{
  "arch": "dit",
  "model": "text-conditioned image diffusion model",
  "dataset": "photos with spoken descriptions (Open Images, Localized Narratives)",
  "train_examples": 50862,
  "image_size": 32,
  "horizontal_flip": true,
  "conditioning": "text",
  "objective": "epsilon",
  "cond_dim": 192,
  "tokenizer": "char",
  "vocab_size": 53,
  "text_encoder_width": 128,
  "text_encoder_layers": 8,
  "text_encoder_norm": "rmsnorm",
  "text_encoder_norm_position": "post",
  "text_encoder_activation": "gelu",
  "text_encoder_mlp_ratio": 3,
  "text_encoder_head_dim": 32,
  "text_encoder_fused_qkv": false,
  "text_encoder_bias": "none",
  "text_encoder_qk_norm": false,
  "text_encoder_parallel_block": false,
  "text_encoder_inner_norm": false,
  "text_encoder_positions": "sincos",
  "cond_dropout": 0.2,
  "norm": "rmsnorm",
  "activation": "silu",
  "mlp_ratio": 4,
  "head_dim": 32,
  "fused_qkv": false,
  "qk_norm": true,
  "inner_norm": false,
  "patch_size": [4, 4],
  "layers": 10,
  "width": 256,
  "positions": "conv",
  "residual_init": "zero_last",
  "optimizer": "adamw",
  "lr": 0.0017,
  "beta1": 0.9,
  "beta2": 0.95,
  "eps": 1e-08,
  "grad_clip": 1.0,
  "steps": 7500,
  "batch_size": 128,
  "epochs": 18.9,
  "lr_schedule": "step",
  "warmup_steps": 370,
  "weight_decay": 0.4
}
Rows from block 6 of the denoiser, named by matrix and row number. Rows with one number belong to one attention dimension. Each number is 500 + 50 x the weight over the matrix's rms, rounded and kept within 0 to 999. All counts start at 0. Numbers have three digits each.
# v: cross-attention value (model.blocks.6.cross_attn.v.weight, 256x128), inputs 0-127
# proj: cross-attention output (model.blocks.6.cross_attn.proj.weight, 256x256, transposed), outputs 0-85
v.139:555489436575514482340430359338297529458450554381521744415443520497554497436496494493510499501492499505499499507511504494496503498510496507507499499525521494504503500503510501488489507513501505674466595677477612523664512509387499426394546329318560628391333493530553528460409385378513509510509504505505513499501514488512500497502490500495499504504500490499495502501495488496505488492493
proj.139:507540417588602390541482432469495478516542455455512497541358438574528583504442453559462352468513497481456380522453459396527465388516352567499570314583462509465542600487492505497479439532441466451478524509469500619458477430498528458515583538521521500419548543
v.140:636537625625446422655346609502591628483534451582401284615642525512469484481513504501498503491504506501500499495489494510495497505500496495499498497493498507492502497514504496507506505505501501491372627321455571450423435489454533469576420632588401314573660507490448426440443467505487501492495505502496501497502500497503499505506507508498499504496497498506496492498503498503496501495502
proj.140:505461510465462655412551532514491401479473517484496378436399505527551433490521391350439580575566566557483557397557493538449576596528588483524448590511547535454607375425511489542521467429540521486524544469569481436516471400455462453516428617439483486576617489
v.141:597463340564465628427503462627543425576545602441483621532504526497501493499481489499484497498496505510503497499504503503498489502498499501509505509511498508494499507499499502503505499498498500568468574517532379600448571480529436474425605576427501544517502492553579583592586532524507506502501506494498506497501499495497487506501512500500506503498501509504500497500500495503505501494506
proj.141:422433448507538539391518488580531518488568527507520559474530468610468593492530376546451529602537480478449585406622484469466540503534448476462499529561456507479613614449523511491482517516494561660524509508480508396483498384534533415478556572450475448432533463
v.142:391590642451574341597548546387452680417444401580514397504493467495480492498518511502509505500506499500501500497494493508500504496500507499498493502487492505501499498503500499505509500501503502383512390452413630445524443513454556549582360429586497476537534508456418409399409471485487488486497501498497493502501504508487504497497496506500501500500503492497501510498497506497486508513502
proj.142:566557572497462445590465502421487489507433478477488441519456541427541408491477613473560513447464539523562444595384500547532451500444590522515514490444563506517380366568475459503508482476509421326463481491541510613516508624468455585525424427562525562582421540
v.143:422438444509559458651735569650621658483581439610523398610554459509463523573492491502486497501498501502496492500495495499494487505497491493497496501487486505493503499508495496506504505502500499368487393489510340551349601495555508522591453582619445451626643504472469499563629648639512508505506502503497500501505497512494499509501501499508501506502496501506509496497505504509501509506511
proj.143:463481559492425577453493557511526540483487578511527502506626616465470387452631507526537647504506458525535557471553476618522414534410655447508517647411581497513489414557493465504471603455534450528440487500532564427495513476512420531510523428488477488582446496
v.144:603578604502433502618324560419470356476388505497494457469501446504525508485525503500507499502497501493502506497499502501505507497507506497500498495491505494502497500499498498497499497497500498576574560419593617500565438522507534490503420544500484470424448510486481459463447453484504501493502495495506501500499497497500498496500496500498496499492504486499494504500500497493494496495495
proj.144:586573503407488514535480519526495456519456444510457421502413391474487509604457544415513439514470532494482561486550560501479601559537451497534374499548478497472399509408524509524514365463568583477562457525431422481572479518512556522458468522495551523518613494
v.145:490490217438559514231480540547470429548578519504504663583507455494425492486466493504494500503497504500501502498500501494502498507496495502506496508508506508500510503500506503497501505497501502526626444478526337629503523557588486393516509506456499590622582499535540556548556531529502514497503502505500508502499500487505493508504503502504507499502497509505503493500504495509508510499501
proj.145:478445480495524411471530388552523566499582524465503572444565431539481541467503488600516511585528460486484495570531514418548618508562413508483439515500516473526521572396516518489469587551516539584487445539475533398512501505524650444490581584534515482475473443
v.146:612585542586564366386300543290251565481437496469468536441506536495508472390490497493506510501501515502502508498508508503502498506500495515506501501513518498507509496506512497491493506511501503576513643384397672402639359489478530391501435449433523519434448504524495452354280297337483504501505499510498508496502502480510498504502491508497496504503498489506492497495504475492511492487490
proj.146:473527481512559409522532404506499389504525471480486479461316397561553544543395497462448412565542567475474436543424493394507635478552408561557490408569476509499490460435467542516514394512481531405540515497507488572500447492445568423542473614499579504522566517
v.147:564635584466386557419230470355449338540429570428477496378427524496532483448514499498502503498504504501505501503501503509508507494502504504497503500508500495502500504493496500497501495494499499570494547435532688470577400487424499530429556503457560522364387509525530500472413400409475486496495495493497498498495501492499498491497501509493493497489508499492489502495493501494494490503501
proj.147:543493477480535463552512458516456481501501402481478515486386376492496603575364515428503406544486562494483539536476561426444596536575413515467444403566451528493466579453532541502542381512495542495605487498457400571551523564502555499452398565521509546422515483
v.148:374457411503566439292531540472584444570477462572519366445444485489459497515462494510493499499499496500499493502490500495503496499491501492496488498469491510491497500512480502515506497489502493391630468575516324622557594574591502502602442568598544503484496499519531543584585584559489491490497496501502503505503497526491505510500510500511508495495508510505508499498506526516503517518510
proj.148:565457500479477394531591472590510549519440556516559482482583573460458491437515406403573541483534433507528532595442467478533592534527477541473481575463556543538457453396470532495481563498495460565508536512412506465541518513473580612494563527502489454511420458
v.149:434630592428584340565468612386447670488514426586543449476459467503491510486510495502498496502508500499499501502508505513502493508504489513501506503522501502494514499505505498491498499498498508347467357356440605461464432498469546494616403455584532521542532506482452461444445492517493500496501497505490507502502496488501493503497490501496500500506488489499497502498493482488507493492497
proj.149:483527582498442443583488480458469472507482496449493561487451472412545413505463628452576528527489537540568526608400515538536481562447578495511479523422568511530416377540484481494513474484519430379507455501520511593552524613482475519535383477551546555596403528
v.150:693482439624551506692719419624375787472562597421506710532510546508555505479500491493493492508491508504499506497516507501497495499509493512510514512549506498495509498502524500490486507507501497513316523492383551418372546351443448516393603584378493565527473483512528528501489477457506509513508508513505518498504503476517495506504495499497511500511488483513499490495496466485508496470493
proj.150:335543490581558576377436548465508457464594546444516619528425527610517561509549498611446539594497506482456526350586437540492402439403548471512611501551477499458577561641481474503482484473487483488425472487527553534395499401505378370531505493470525505488493526
v.151:420610707383433466654443565553673488528561461546488291493527513512516499536518511505490504496510498493501496494498496519504500504503507497490501493496483500494492498492498501503506483491496505330430370308472611382358379405522489622548548556630490392493566512474447477489505545566481475496489495503487489504498492503491489493497498501498504498501505494486494498503494499494487493495506
proj.151:472492593458407597528496563453457516483478479493461550494537536370507434512466630427569591494463538532573572506461540597465488593454628437477462573426517503525443412593512502504543508473536483468549482497522471502536539609494436530501320442518481556565418515
v.152:687562473563524394377357528493653396496349505592430500586479392470376489511540502503511506498500496503501497499496497501500498503495501496501494491475500504496496503500491504504514498498499500556611671459421453584681492476506499536508278563546480575695624496445404390369435481483484505501495496500502497500499490505491499504494503498503498503496502508501497497500500508511497498502513
proj.152:751446477464549496410516457398454487465425508460416287426381539578506576450507465476456592471512569492468457476580451442510639534547447617567500568563511519476411456401520484507530496506536531510488481485507521362395458610493617504478543631518535479497593497
v.153:537502517490286683456351480638715287590606560432426377505586577511522490522494504498497504497500493501498495498495494507504499497501510488496511495499493503501492495503499502504512493490494495554421579396556470475388445466542426585430715626515477374438539501536547558593594552546482483506501500488497495506499495499495488494500506503494502494490505505488498493504492501496486487488507
proj.153:427426465451488652407553540574507528483520460540489530469571470497465557508478401448455553569509508518485601393588550504419557565566510438435446537535434510514612574471552544512516526507513589661578522492501444384518514418527507443451424543428428462441524464
v.154:534454430608536503413572366401288660439412537445548642424413498484548501468493496507505498503497500509502506506507502496504503500507503509504503505512503498503501500496501501498498498496502499614454607723449555567634603572336491497408468360400556612423358488509532509486466452425511509507496503504508500500508507499504503497500495501503501495500501494497500506504500507502500501509493
proj.154:546535427581610395511467462507530488502486477464553453535388493628519575488500387542438407469523487503460442503491439447515409383476436577478615363576500528477555575502484459501461443511451447447456529504479498639447486405505485502503593492491494486423486534
v.155:498416491510321689447490426684753313544561560448437407522554532501532503574518516503502501493505494494499492503484493503500509494491516493494505505481490500498484505483485500514508489485501504560483586539562419493454538487525426628398671595529470403463511487504527549616663624596508492504484497489502485499489491513486498488496507502499498493490510509481503502502491522511480498508514
proj.155:506441461485514635407537566555511573483483475564498461487589531513446549479530381477444571495491476512484561375610508530427494520545517481436514534547442510492583589479547518504496558514504552653529538485491460390466511410527488495441508482422392456416521475
v.156:495497496446491474538492564611690356559541465547472358522500479519450500542484501507497506501506492493504493507490496496500497505494504486490489500473490501499496501503483502506508503499499495479549437473581365570444567505629528494600515635598466437518567504498503521560581577575490494493499505490500494502506495522487506499500511496508497500502506509497499503499499514518495512510509
proj.156:552458519420423571479533548509471526503484548526470494501607582401445461496554525461571554485505450476514538505530525526513557586502521452517412623442520504484459460444484543485531556470539525584504483507465515361558543522513525570489530503492499477548541436
v.157:333502409424411604401529368601679322507579553436501567495475482501487499556508508501500501499500490493502492500490489500502501489494509482495490496473491495488489502491489501515504492494506492568525388629631415640469569473504454590401667487489518533499489505501529565607640601564498477497499500489506489504501499524492504495500522493503494492485509519494504501497494530507492514513509
proj.157:556453486494501525521470515492512655501543445519487485560628558453419538447515512632569493448440449489515465526536546510508444492516486451396472457473478467489470619541534495454491586520501460599472468521486487461499533568557493553456530400561427517413442454
v.158:331478553552558377476506626462563520454512439549510412502618557508544513494496507500508501501504506496501501498501504504494496499505491492494497499493500498500505500509501491503498501499502502445491450395461546475441439455567543498552438454547481379425493503512512522537490521555503500490501498502494497500501495505503500494511499493492505502504501492508496499498502492496507493497501
proj.158:452568528497495485576585514562527496495494502574505450483531489496476434532468548362528586534453508531563458523405506557526529545512540483472485528510492501510379387522484515573465506486472477516470535562490503533551453438451490498560425454488486489554527569
v.159:771498551575390549642252555575579335609539525502395337532577544525484482469489493499489506502494497500489502497499496493505495500493502494496498495491499496505501493510502499503496506509503494555414764331565429499419473487574500393539527689522432360472560511523521492493473448475480515500508504495509505498505493500497511500505502496501499503501498510501500502500509490505510501493501
proj.159:492451458451472666367571515560495383501531527523497491440450462521522533544517392402435512579593525470441610368616501474446615584554475458564425614539450522484644496399501559525542438483524615639576541477511486328535464389488530427478486652406512433512660450
v.160:555485436502507439351473628547553457620652627497533495468531536501510470417470497493488504500499502501499502496499504497500504504501497497500497503494495507502505502496500502502504494497488499438607446340383614385311315278332539455478605539555541519496588527572551541525503516458506494504492493494502488495504495509504503503499500499497506493507506487495505506493491507500487504507501
proj.160:483460502470563600682485501493559440497430512532487529442460494524513509469576522480511523470495524431596514441369454497526464467493479505466475429506521480474497445441502457440469423487514436472439484444483498479631485463452439576515607458513563478472457491
v.161:506524276422489436489573645520608578723569795440524517307354496502490434385471501488481508493492499495497499496495496500491505511496508493504496503503493517498500496500492505510507496490500504423665451355426607294443478586477560597498660621548608698442379513560556544495452423394490488490496495484499485497507489507490501504498508498512496499498503491504506504492504506510496500515504
proj.161:491462532481625532690509490478472395475609622517492467449473451521432465433731486433487540544590496469508549429581498401544498520502446500477391494473558528513429316532520468466482488470500485466504475515438503584486477441442489570472574462534575506463473497
v.162:595545538534579544414395511507551446374613438506524450590606579503563518507501500503502500502505497498500502500499496505507488496502504506504505495505500492503490502497501505501499496505497500502440548441498555489416327401474466497373525436516473370473627503524521532566605599525512491506497501502497502505498506490497501490502491506502506502499503500495497504505502503493498495502499
proj.162:417531486487482502487443574544479489527404466538526557444474514507503543545390535528550487454450499520572522526378458524499457462450526508446475438526469447464496624399455534491501448554474455518466469436506519451570484538523465555504445506506529480520396492
v.163:372681488468481517317543721662586528323501393542469358421418447480471479553518506496501503500503505498504504505507499508504507496500504500507500506505500500499498501492495504501503493497501499588537601626574656330315345644509541683465497489632516485533463490440433459444465508507491504499502486487502491500492497498500487486500501502497497490498501497493487491502497498495487486499502
proj.163:490529518459561484589459477567557467454534529519480499505583476518537459519502514422463546486473443505705532501402439431618461443532581483493518383458645462427520473493562467550473438491497550478524466493527475515362528416496494480451346430488491486416423485
v.164:389622450571489403414516482593485419460612406554522414535576522491515496505498496500494505502502507504502499496498496505504497499507497500499499505497508498497501498495496499499490491500497500573424524545491451572303228317403370590404504430584492384492619505501494493504548575542517505502497495509503492502497499501502496492499491497493509496502509496499502508499499490498497495497499
proj.164:534489503473434609521468520545469489545450417525461532464468513485608534537377519568475513471391528437626486516306444527450498443517509514465605404495545438453496595430496434453443403465497435578447506435484465404590488520522510403512479394445420472449438479
v.165:468476552545527416459647653582475540501416632590497698650461426497544556648517509502504500497483496499507496500499502495498507504489497499496500498491501497503500498498503497495499504498496503521566473657607620375295513607610540482509369556502485729752539484461507561667751792754526520517512499504510501498501495498505502506497505500494496501504495502509498499498495495506485496491501
proj.165:442534542570681438647509486469551764458551387493494472548572485532514517495525554499495555516411465492444540516366468509564529390518502524547454537471584471492492443449509466494511439568492509482474444522492434559414505443433558453450401461522458498309530496
v.166:527484517484513514491458517436561565455519512511535513498530513503513479530478499500495501497504495493498496497495500500504491493494496492496497497504492502502494504508501506509498510504506493528473524468456504459527404535547528477511522484495513501482536513502507528537534564553506492486502498503498498504501502514491506511502499500509505502495499503505499493503503515506504504506498
proj.166:496479470455485459516509520499512490562519507498514509477492478521510480504473521481520469548477465493517532503522410498464508504474486465505443474493473530501440522479503532507509465524510490499509435422484498504561546500530521559527457510474551535497468462
v.167:439493444471520513487514483463572582476489461525497493490495475490497509548502508506508497503494497496505495503499501502501503505504497506503509504509502499498497501499506498488499499507502507502503513498481499509435452502578487502514479492549500568563466481464477507523566571582503506509505503503507501498496501495509489493496494496492493498502495497492495492499500492492496492486494
proj.167:561504468520525457538504508549482518475541497489502431514551421534538501514477480533503445483512483462514509493497429484521490479529506505494559512481506514494529487541473511498500529510468479528490482484472506512490527454506517485524448431474445510478506545
v.168:441515415490479447563588467529500496528496457514481470465499472493468517506521503502509498498500500504507501511497499497496503501500502499505499503505500501493502503502501501497499495501493504495507481506481425528455495450508414537540483497549506503546466503477480489467474482522497504503499493498501496500495501497502493492494504504495495505500501499497487489497490494498499492493488
proj.168:586516534534498528500513473510476490475532510508456434515510469498537500569507484587467473473504529470493477479482501507487477517513479509474619513498528453491508475508535460480493518459500485542492535512464490457478489483482504428516517454453431504485552539
v.169:596509608501512625464467563502496545525478572523523515506496552488520539479495505509504498504501494504508499504499500504494504503507501505505507506497501490500498501494505499497499498504498498532434509534558601421499520484447525421441478514471494510464474481522528525529519496459504488511503505507504491491505495497502499494499499500491500499503506503497493497498502498499499499496493
proj.169:339490469510520484534527521502527530477480488467504618497518539523536478447490536412568512404510474503514507504517482500504519482449516518526470519505502502506529493502505535527518506523515509472471454505510516531472505493436466535517512537527529481511433472
v.170:539428615426529559519483568507477484506438473482505526545567535506512525480513497493491496500499503500495499503504504499497502505506495505500501501510497494502506502505508495499498504505508497476451485536481554464493525485534603404566483512454478474459476490512510492466443445472489492508507509506500499500498493500506505502500497500499500503510500501505493498492500491496514500494502
proj.170:478525515547516487527534481538528512464518554487450541504513502499512460462503525466517495472517501587505472473527566495548476497511518475525452490505486521539557456491531558528536551495473555468480487502493524546481502477511456502473503526532523501549530513
v.171:422494507550527375459656617581479535540441645579506693641459428496530540630517508503502502498488502495501494495504500498495505503495496500496508503492505497500500494496509494495496507498502506520590451640572587413303504596598517514509392555511491725742551481474509555646742777739524515511510500506500497492500495493508499505498498496492495503503496504499499500492497493498497496492498
proj.171:473517550559676465650513491467541754469551380497489453543557486527516516472537537509490552526413472480436543507362471508554512389530489531549458535470576474488486438458514454481501439566500502489475444525484425555437502447440562439449422456518451492312528493
v.172:558413451566489414468485489478498466710593695469544597499518528500503469407466493497493499504499499499495497494500499495498504509505500494500496498499501505494503500503502505501497499498504504446623386317376491483438488305339522428505581557470533576518558522583572551531516516454500493497503496492498489495503498501502507499494495498499499499506503488497501504499496500499497500501503
proj.172:527450504482540611611508509418542476512426497518487492461423522503483516411597507514516513476516575415444493429434493518479473478472415535509462506511440504534479445470489461407471471497524411481443523456478516476653471496479457553535704484517564487492537491
v.173:521324533571474415728565230364358488737434622468526700589542524516524524483476486500493489496503505500498508492505508502505491503501490503498500498497516496504510497504509491500494508508506499452482383479446284728673734408503430342558465523332487598522504501544551541559554527532514504500513509512505500500503504496505511515503493500498499510502493500512500505494509484502517506493496
proj.173:545491500552449533407567513420434609541499434449502472520435540465483522440503474603528477504499555478254462489578565575385536525477408542553516643516373519564473494534441507447513564503529451532480553523457499481605490578490541446545646528503465505542622523
v.174:430500396512534470453491467447558572486531511517533538479475484499518494546484502497498502499500491497499492494497503499506494489498497497500500496502496498506496494499500502503496509501499499501583495425481454521512450544525455497455510477516515539532502506480497523549570578588510496496502497507500501504493503502497500510503502498498493499495495507498495489506508509497497503512500
proj.174:532445457411486475512500516503479495516507478492548460489498448511521520517502467554496482541497464434487519506490387501512513483505482514541495509480485523503442517526487481508491474533474466524524463437478483472557539544533540516534469467475507522451496497
v.175:546510506485473508502500506474528515445520509498485516475530515485480471498494493503499497501495502508495505502506501496502496504508502505506505498499498499500505503499490490492502509498492493493503515515519592481451522501502456540499491501489509509484465493504503525515516509512490508505506496496505506505498493497497496507499504501510503494498496496510498497499503483496503495493504
proj.175:491534478529509468538473529499470490453479522494526501515533518526463454464482510524541526428533496499518501552498519494479465484462486487481518526511518483468523492517494516561496488479531479518485486536539482530472504495414485513507472551496526502532463498
v.176:561433575473485617488493559515477529524467506510516480494499527488485508488509503496509503496505498499500505507507503502509507502509497503503505507516510496498501501491509500495501493503492499478429501569527549431500557450446561456506478517480493516518472483500499490489474449400493510510500497498508488493497499491506492483500494492497501491499502489500487501504498479486494489486490
proj.176:441488511579527513540524491516566514443515494474485581504529524478544466409508528444509471446521492536506523465521533499481487491485517499498521523484495513529556459547526528530528534487529513450544555521508543514458502481459468496499534520545505483530504484
v.177:568535415433481582473343451443568454533628405416502250275504556496434424331474486498496498504509499507502501506497495504499492502506505502505495502500493507496494502495489506511508498496497490449505532266354501510600423343350506533526667473572553304242427527532488427305207179206467473479484496489493492503499498510494501499505498498513503489499508497503503501505505517505494500515507
proj.177:572457445416353581439477487534494189522432634512489522440431520496476464486521475476503462448604529499627459465614501464477461601480503485433540413515460541526515509544490523501484536418502486502526554475514577446584508511541420600545616529493571507684466515
v.178:480473428472541490479529492472551592554541501497504561513525458491488515518502504506505500503493496497502502500498503498498496505497503499494495502510510500501499503508494499502495506498502500517536497483485443536445480483584472504557516500519508567600526509493502518511566552590513501498498509502503508498507500500502503503503501501504503503506499501498508496492501507510503507504503
proj.178:563425493529491474535503493520451505486512544504543446517551424530529497561509478564519490565518492478478507461493461492519501486518489532500530494481533503498503501496487480508511545514480496517493458473426504521544533539534504475484502436473441498480522499
v.179:504469519491538469506540497555461490606484467500502495559537510500471518502516504501516507506499506504498502507499508508494510506498504503497506503510508498498504501495505497496495499502501502472522457508489437508493476460511539460600481512485480521535500490498494496485512505449501511506495499498505497489501502499503497494501496496494500497500500493498505502497499497499502497485497
proj.179:568476545556509519514510444546546529458510457533473495497489487495515494485531473473483495518497497509494480437499551490488522519539515525531492503518499470566522492432550488512516562509522518488506561475490511519508496460494462456499537476511426485514563505
v.180:441533419495505419535568458567468470534509436492470449523565506508467532496511499498501499495510507498498502503503501501501497501502505501502499501508499499499498503492502502504501495503493500513540470516490399561543443508504505525554505489528487456509509498498482486479459465440499510504497496497501497504496506489504499492500500508502502498505500500499494508498491493494508492495499
proj.180:571533548492469559467475459529495488520519428524482443494449504468468510482515456504426512551482505497491503467469544504486521509548504506503522482501472458557496506452531463479477545475525514518510555486506484448505512469532504432551495461453453486508560552
v.181:624373557604503489493392370416423404612600530498538569631659579504507527440481493502499501506503511496494511494506501498504502502509500503496501506505507494498509496496501501501491500498497500468498394314387426646504448166322476314486516478437462409500667515564555542543539534490516499509501499506503509503506502496511501497505497501497503503515506499500505510504495494496510502497506
proj.181:530480476487426590469509526430534506524341424494484537466413577490508539480443525582532474434458585457435451491418518576427459509461453533483527511542380500524541573451456503427493498499514427501438542451505513425688467564514456541550676524503524488541537501
v.182:583414585603518425459508483496471453584533589544532692668560495500533544548481505493501496503495500501497500497502500497500507498502497498500499503497509500501507496504506498489494500503497504490548396448445526563361463311439491386508444512446468601665625503527531554619690718648518503501502504504509498498500494493508502500498495500497498500503499498499498501497500489499501497491492
proj.182:510490509549560530594507515429574684492384361481481490501469527517516533437465555560547512459424542445409477487334510560488454426484463555546512522515465478497537525440500473436491451544500434479422518492502476482598494517434500508502597493497478474417544507
v.183:560462556475517571472442559475492458466479538500507513517485531506535500493506505498502504498503501499501501494503497498498490497500497503498504506495498505503501497501503502504498505505500501502449524507510589450482591514496536462437502505462514519512449503508503490494505515533517512495505508502496503503503509501498501505499490497500499504499498502503503508500503508496500509502504
proj.183:423530485516526462501502535464519507447493521458508552535519471511493524505506537446550526452538489540496493525528542473566482488473507495483460513488523527497523483537442553498522511531465508487516506550524540520447473517505486551465495524558574495504471494
v.184:580527572567580583431401594544568425361565360523490389553600542491528526516517502499510500503507502502498505503497501505499501505507500508504498498504503487495502508494506505501496492506499493515436553456509597415397342366425549474480494443549461352490556496489479496508539554517502499514499495499499496498500501495505495488503493506492508496507504498495496507502495489495488490489489
proj.184:445539488487514524502467542541573469482406463559475547469536537505559512557413559487526451403423484516620480494359452541539438450442519505467516399558498458448542593410497572527517482534483488491466478469544508431484480499518437569532456504530555484520452494
v.185:507577428424496573447384512480571479416589371445490239322505555492456451383497495501500508509515502508505505507498498507500499499507514503502498499497492505495492507494490507506506493497500493468469580392441496460585386458432516581472620462581530288270451513512478435343271249290478482493483491485489488493496495505491502497500505500506506492493507494502502500508503521498494506512506
proj.185:534477467409372545423458503573461210525499646539502532452470494485488478540498451457475462484584506522667489492605495456495481586493528456421516403514489519496494529533482529526485533432497509513543516459514561457525497507563434575540504523499570511647427488
v.186:484560566475445448488559457530419530429463418598505607666543461500530571623504508500511493503492499495505501497497503503498505499495492500502505501494510488505507498504503498484492501500504510590364518680567481617340359433552397490477363443509441522661606484458484518610690701699527513517510506515506505501499504496506503494495493498493503501499497502500498493500499489496496501490502
proj.186:493512491580473464522523470513488711474470345442494532552511480517603528575329535588512510494392472488498498549311459556477512432523541509533594528479555461435550604434509459471503437506491482545455495479477435496540507500453560361484405427433324489388500497
v.187:452505464402425549590649576525531643666383718438496570309279435490486461443503500497496503498492502505498496502494495502495505498496507491503493501491483510495499498503489499510515496490495499520578518573595529354609727790524576574526551614459584738456273491509519502453391372398488502485491498486503493498502486514490502504500516499502502490498509504500503499500495516511492508512512
proj.187:426494545503595452568548453480458468483669631473503511513553479498453435450696487413486529576589478495440530466683513421539560509507488483547417549447559516527461322586535478520500522456529548466557468535454503593371518472476522499481497468534559490478528481
v.188:652352613552679654464331571432651418423560506449490473577574573506555527464503493499497497497497503509494504499505498500505495496506495503507501497503502487501501500501511491505504505504502499331584453309437631396665595539497665373529553520450457408446528493536528516522535516451486487501507509499496510506497504494502499506501498507497504504510504495507498496493508494497504498494499
proj.188:431550523521609441464431571479580488502410553590517496455507542522353524408553532410571479484513500586455491469526556491544421523471496507462379482593400485557517516459498607556553557634489501395472485539553570545482511525534423695479531675601712503602489495
v.189:530470333464458407512514482472480501793607727450549515368498555511503440335460489488479497500499506499495501492498500499493502499503502486495493508494499504496504496504492501511504505497503498408617417312354460468452432299331508458489641559503588562386502539602587547474397360338494483485495493495500492496505497507494512512503513499509510495497506500507508511499505515512505514520506
proj.189:517427489460486628602522482464461357512528570511507511433411480501474523428634472486490524525577554420490510423518497486451524553499426507468467501494466530541457390495454448415453469437521424503466542457446511484680447471461462536518703468506541504533493513
v.190:479522416435463442530561466529496496528536440481490483509521460506485554501508502501504499505504510503507507501504503503504511498500503501487498506508504489493506499500507504498495494501497505464549483475451405582463442419519498530549521499539490475533534503491488490461493524506508500511492498501491490502500500496498496486504499501493502504500506496488500498492483502499503495491496
proj.190:615519509505478517503483481519432482494510563495516435505490460480503498584492450604460451564510542511485479451482518494515452507539508514485563491513493454517538495475511478483508500452477485530501502483446490453544465508569497421505524456445412501510529538
v.191:519388646581542467696468220385377457468398395521497632711614518513542568605511501499515497499506501499494504505505505501501498502503484508504502500515507487502507507505517499494491508510505500477367445593540309735695677488614417347547360450368400434577569492476501514588647651659515522510516506519502517505498508488515503502504492495491495513498491499498496499501499479497520499473496
proj.191:524534480561433450323534524471461667535465394478511478545482522478514547514369484589526446495451519533304467545506535587405500500471454518539528624545389502542487605498471540503529571554499478547495520530506505466529511573530551445532507565492443514534589518
v.192:398414513438583453457484603544384417472480506400440527488445464501490465550497492498474497497495501498496494499491492495493500499495504492500491488463494501506494498509496501512499507487507499457617481536469560406417527532498640400478523513426455502466432501398499519529528525523504511488500495491506500499504496509489507509497504499509496496492504501507496499495510508511493513521502
proj.192:563476412548487508514471547396461496495498494384513469479522600515513500593491503533567477437513537412527505537470524516504514566524454506530516510467467515514513503471507385503651506518555575574520520500548424504477488520505574447493535585506570582469475493
v.193:538754532578323630612609405443454652490509546687506516505458420494493536495470493492523502494514504495500505496508498498501499504501498501502504509513516486505507489492507495494489492507498494511514660438392527305532454479370431420445343469558530568542505507361422448450455472471505484522503504503499497504501505485503491489495492506495488499519493498497501500498488483490507497476481
proj.193:503533492469509455512466443620491548487436509340488504509473492464484466438408551439382553547510570588458497593540596504501501435348535417369329497563524490511456554358480610530413488484480476371480519502512498436490507503513519536501458492617469334602444478
v.194:618335359404428530363566460499643421365493413606513471611671574491492481429493487507501505499493498506499498497500495506499496503498493514500505507499502515505500503510495508492492509499496500582476618426396602580423469320602615491497405480546381381540617510607476455457452471459491478496499502501504507497501508510504498507501505512499499503502495499508504497497494513510497496495507
proj.194:589468468488506532433491508619559443540502522541563443423472433499526534451563454543452563486482605611471530375490497474473411574551606482588534570594509491492533433484537518558435430385509575493540479484462466478542464426520413506497472469371392477499434555
v.195:719321462626417517610497364519675562401608529456549473431443500514501523443501527511511499502507496499502502498499511506505498499499499506497508505536497507496493495493497494498507485502495504565379342421423502648568416451587336593340641462493574499453481479539495464455443436427469480492494498501488505507505503497506502496506502498496497508500505508494501503503499510498492488488502
proj.195:537514550411484462440529480546575502503458522676572515525472353602522569509525446488601544558545439550471571413534421468509406507613605496542593501459517477472543499504489613478334470578424432423496485518594552570537508605500453539553488410450333533508488507
v.196:543730600606437511561536304389517612638445496522522517531525495497475507454487506502510505504514501502516503507500511497503504506500512497494505507503501507492496502500486495504504492496498502445421504554568399497560470461450306658567496489513527538561566522562478479458462464474481469488498504490489493505505492504497494495495512502501508500500505513496505500501494511503498501503508
proj.196:470544619508493448534543423637496538486494457565432449553465445469501467406465498452393470501452471549507497551540514499505571411378473520406477460540541470511475527572463592515352517481437380437454498483410567512529485460509464545520483466566466389528510484
v.197:617585553637506573527487320431522658611513483467560523424424501504488516462483517500507500505508500502508503506506503500503503501507504499504511501525496497492506497488502496500509481502497494463386482624627389556617517524501292607561562463494632589484466499524509500466468461458502488502493505501484494503502499500507498494503497500495495502505505509496503503508506500493503491497494
proj.197:406547625486509442488533440577512551464505480588477486560516483542498515466468479493478479522518417540510499487533484482519596439453533483396499465434511466505529520549473567492394531529437398436450480496476610564513501472496461559497494463529528498545548488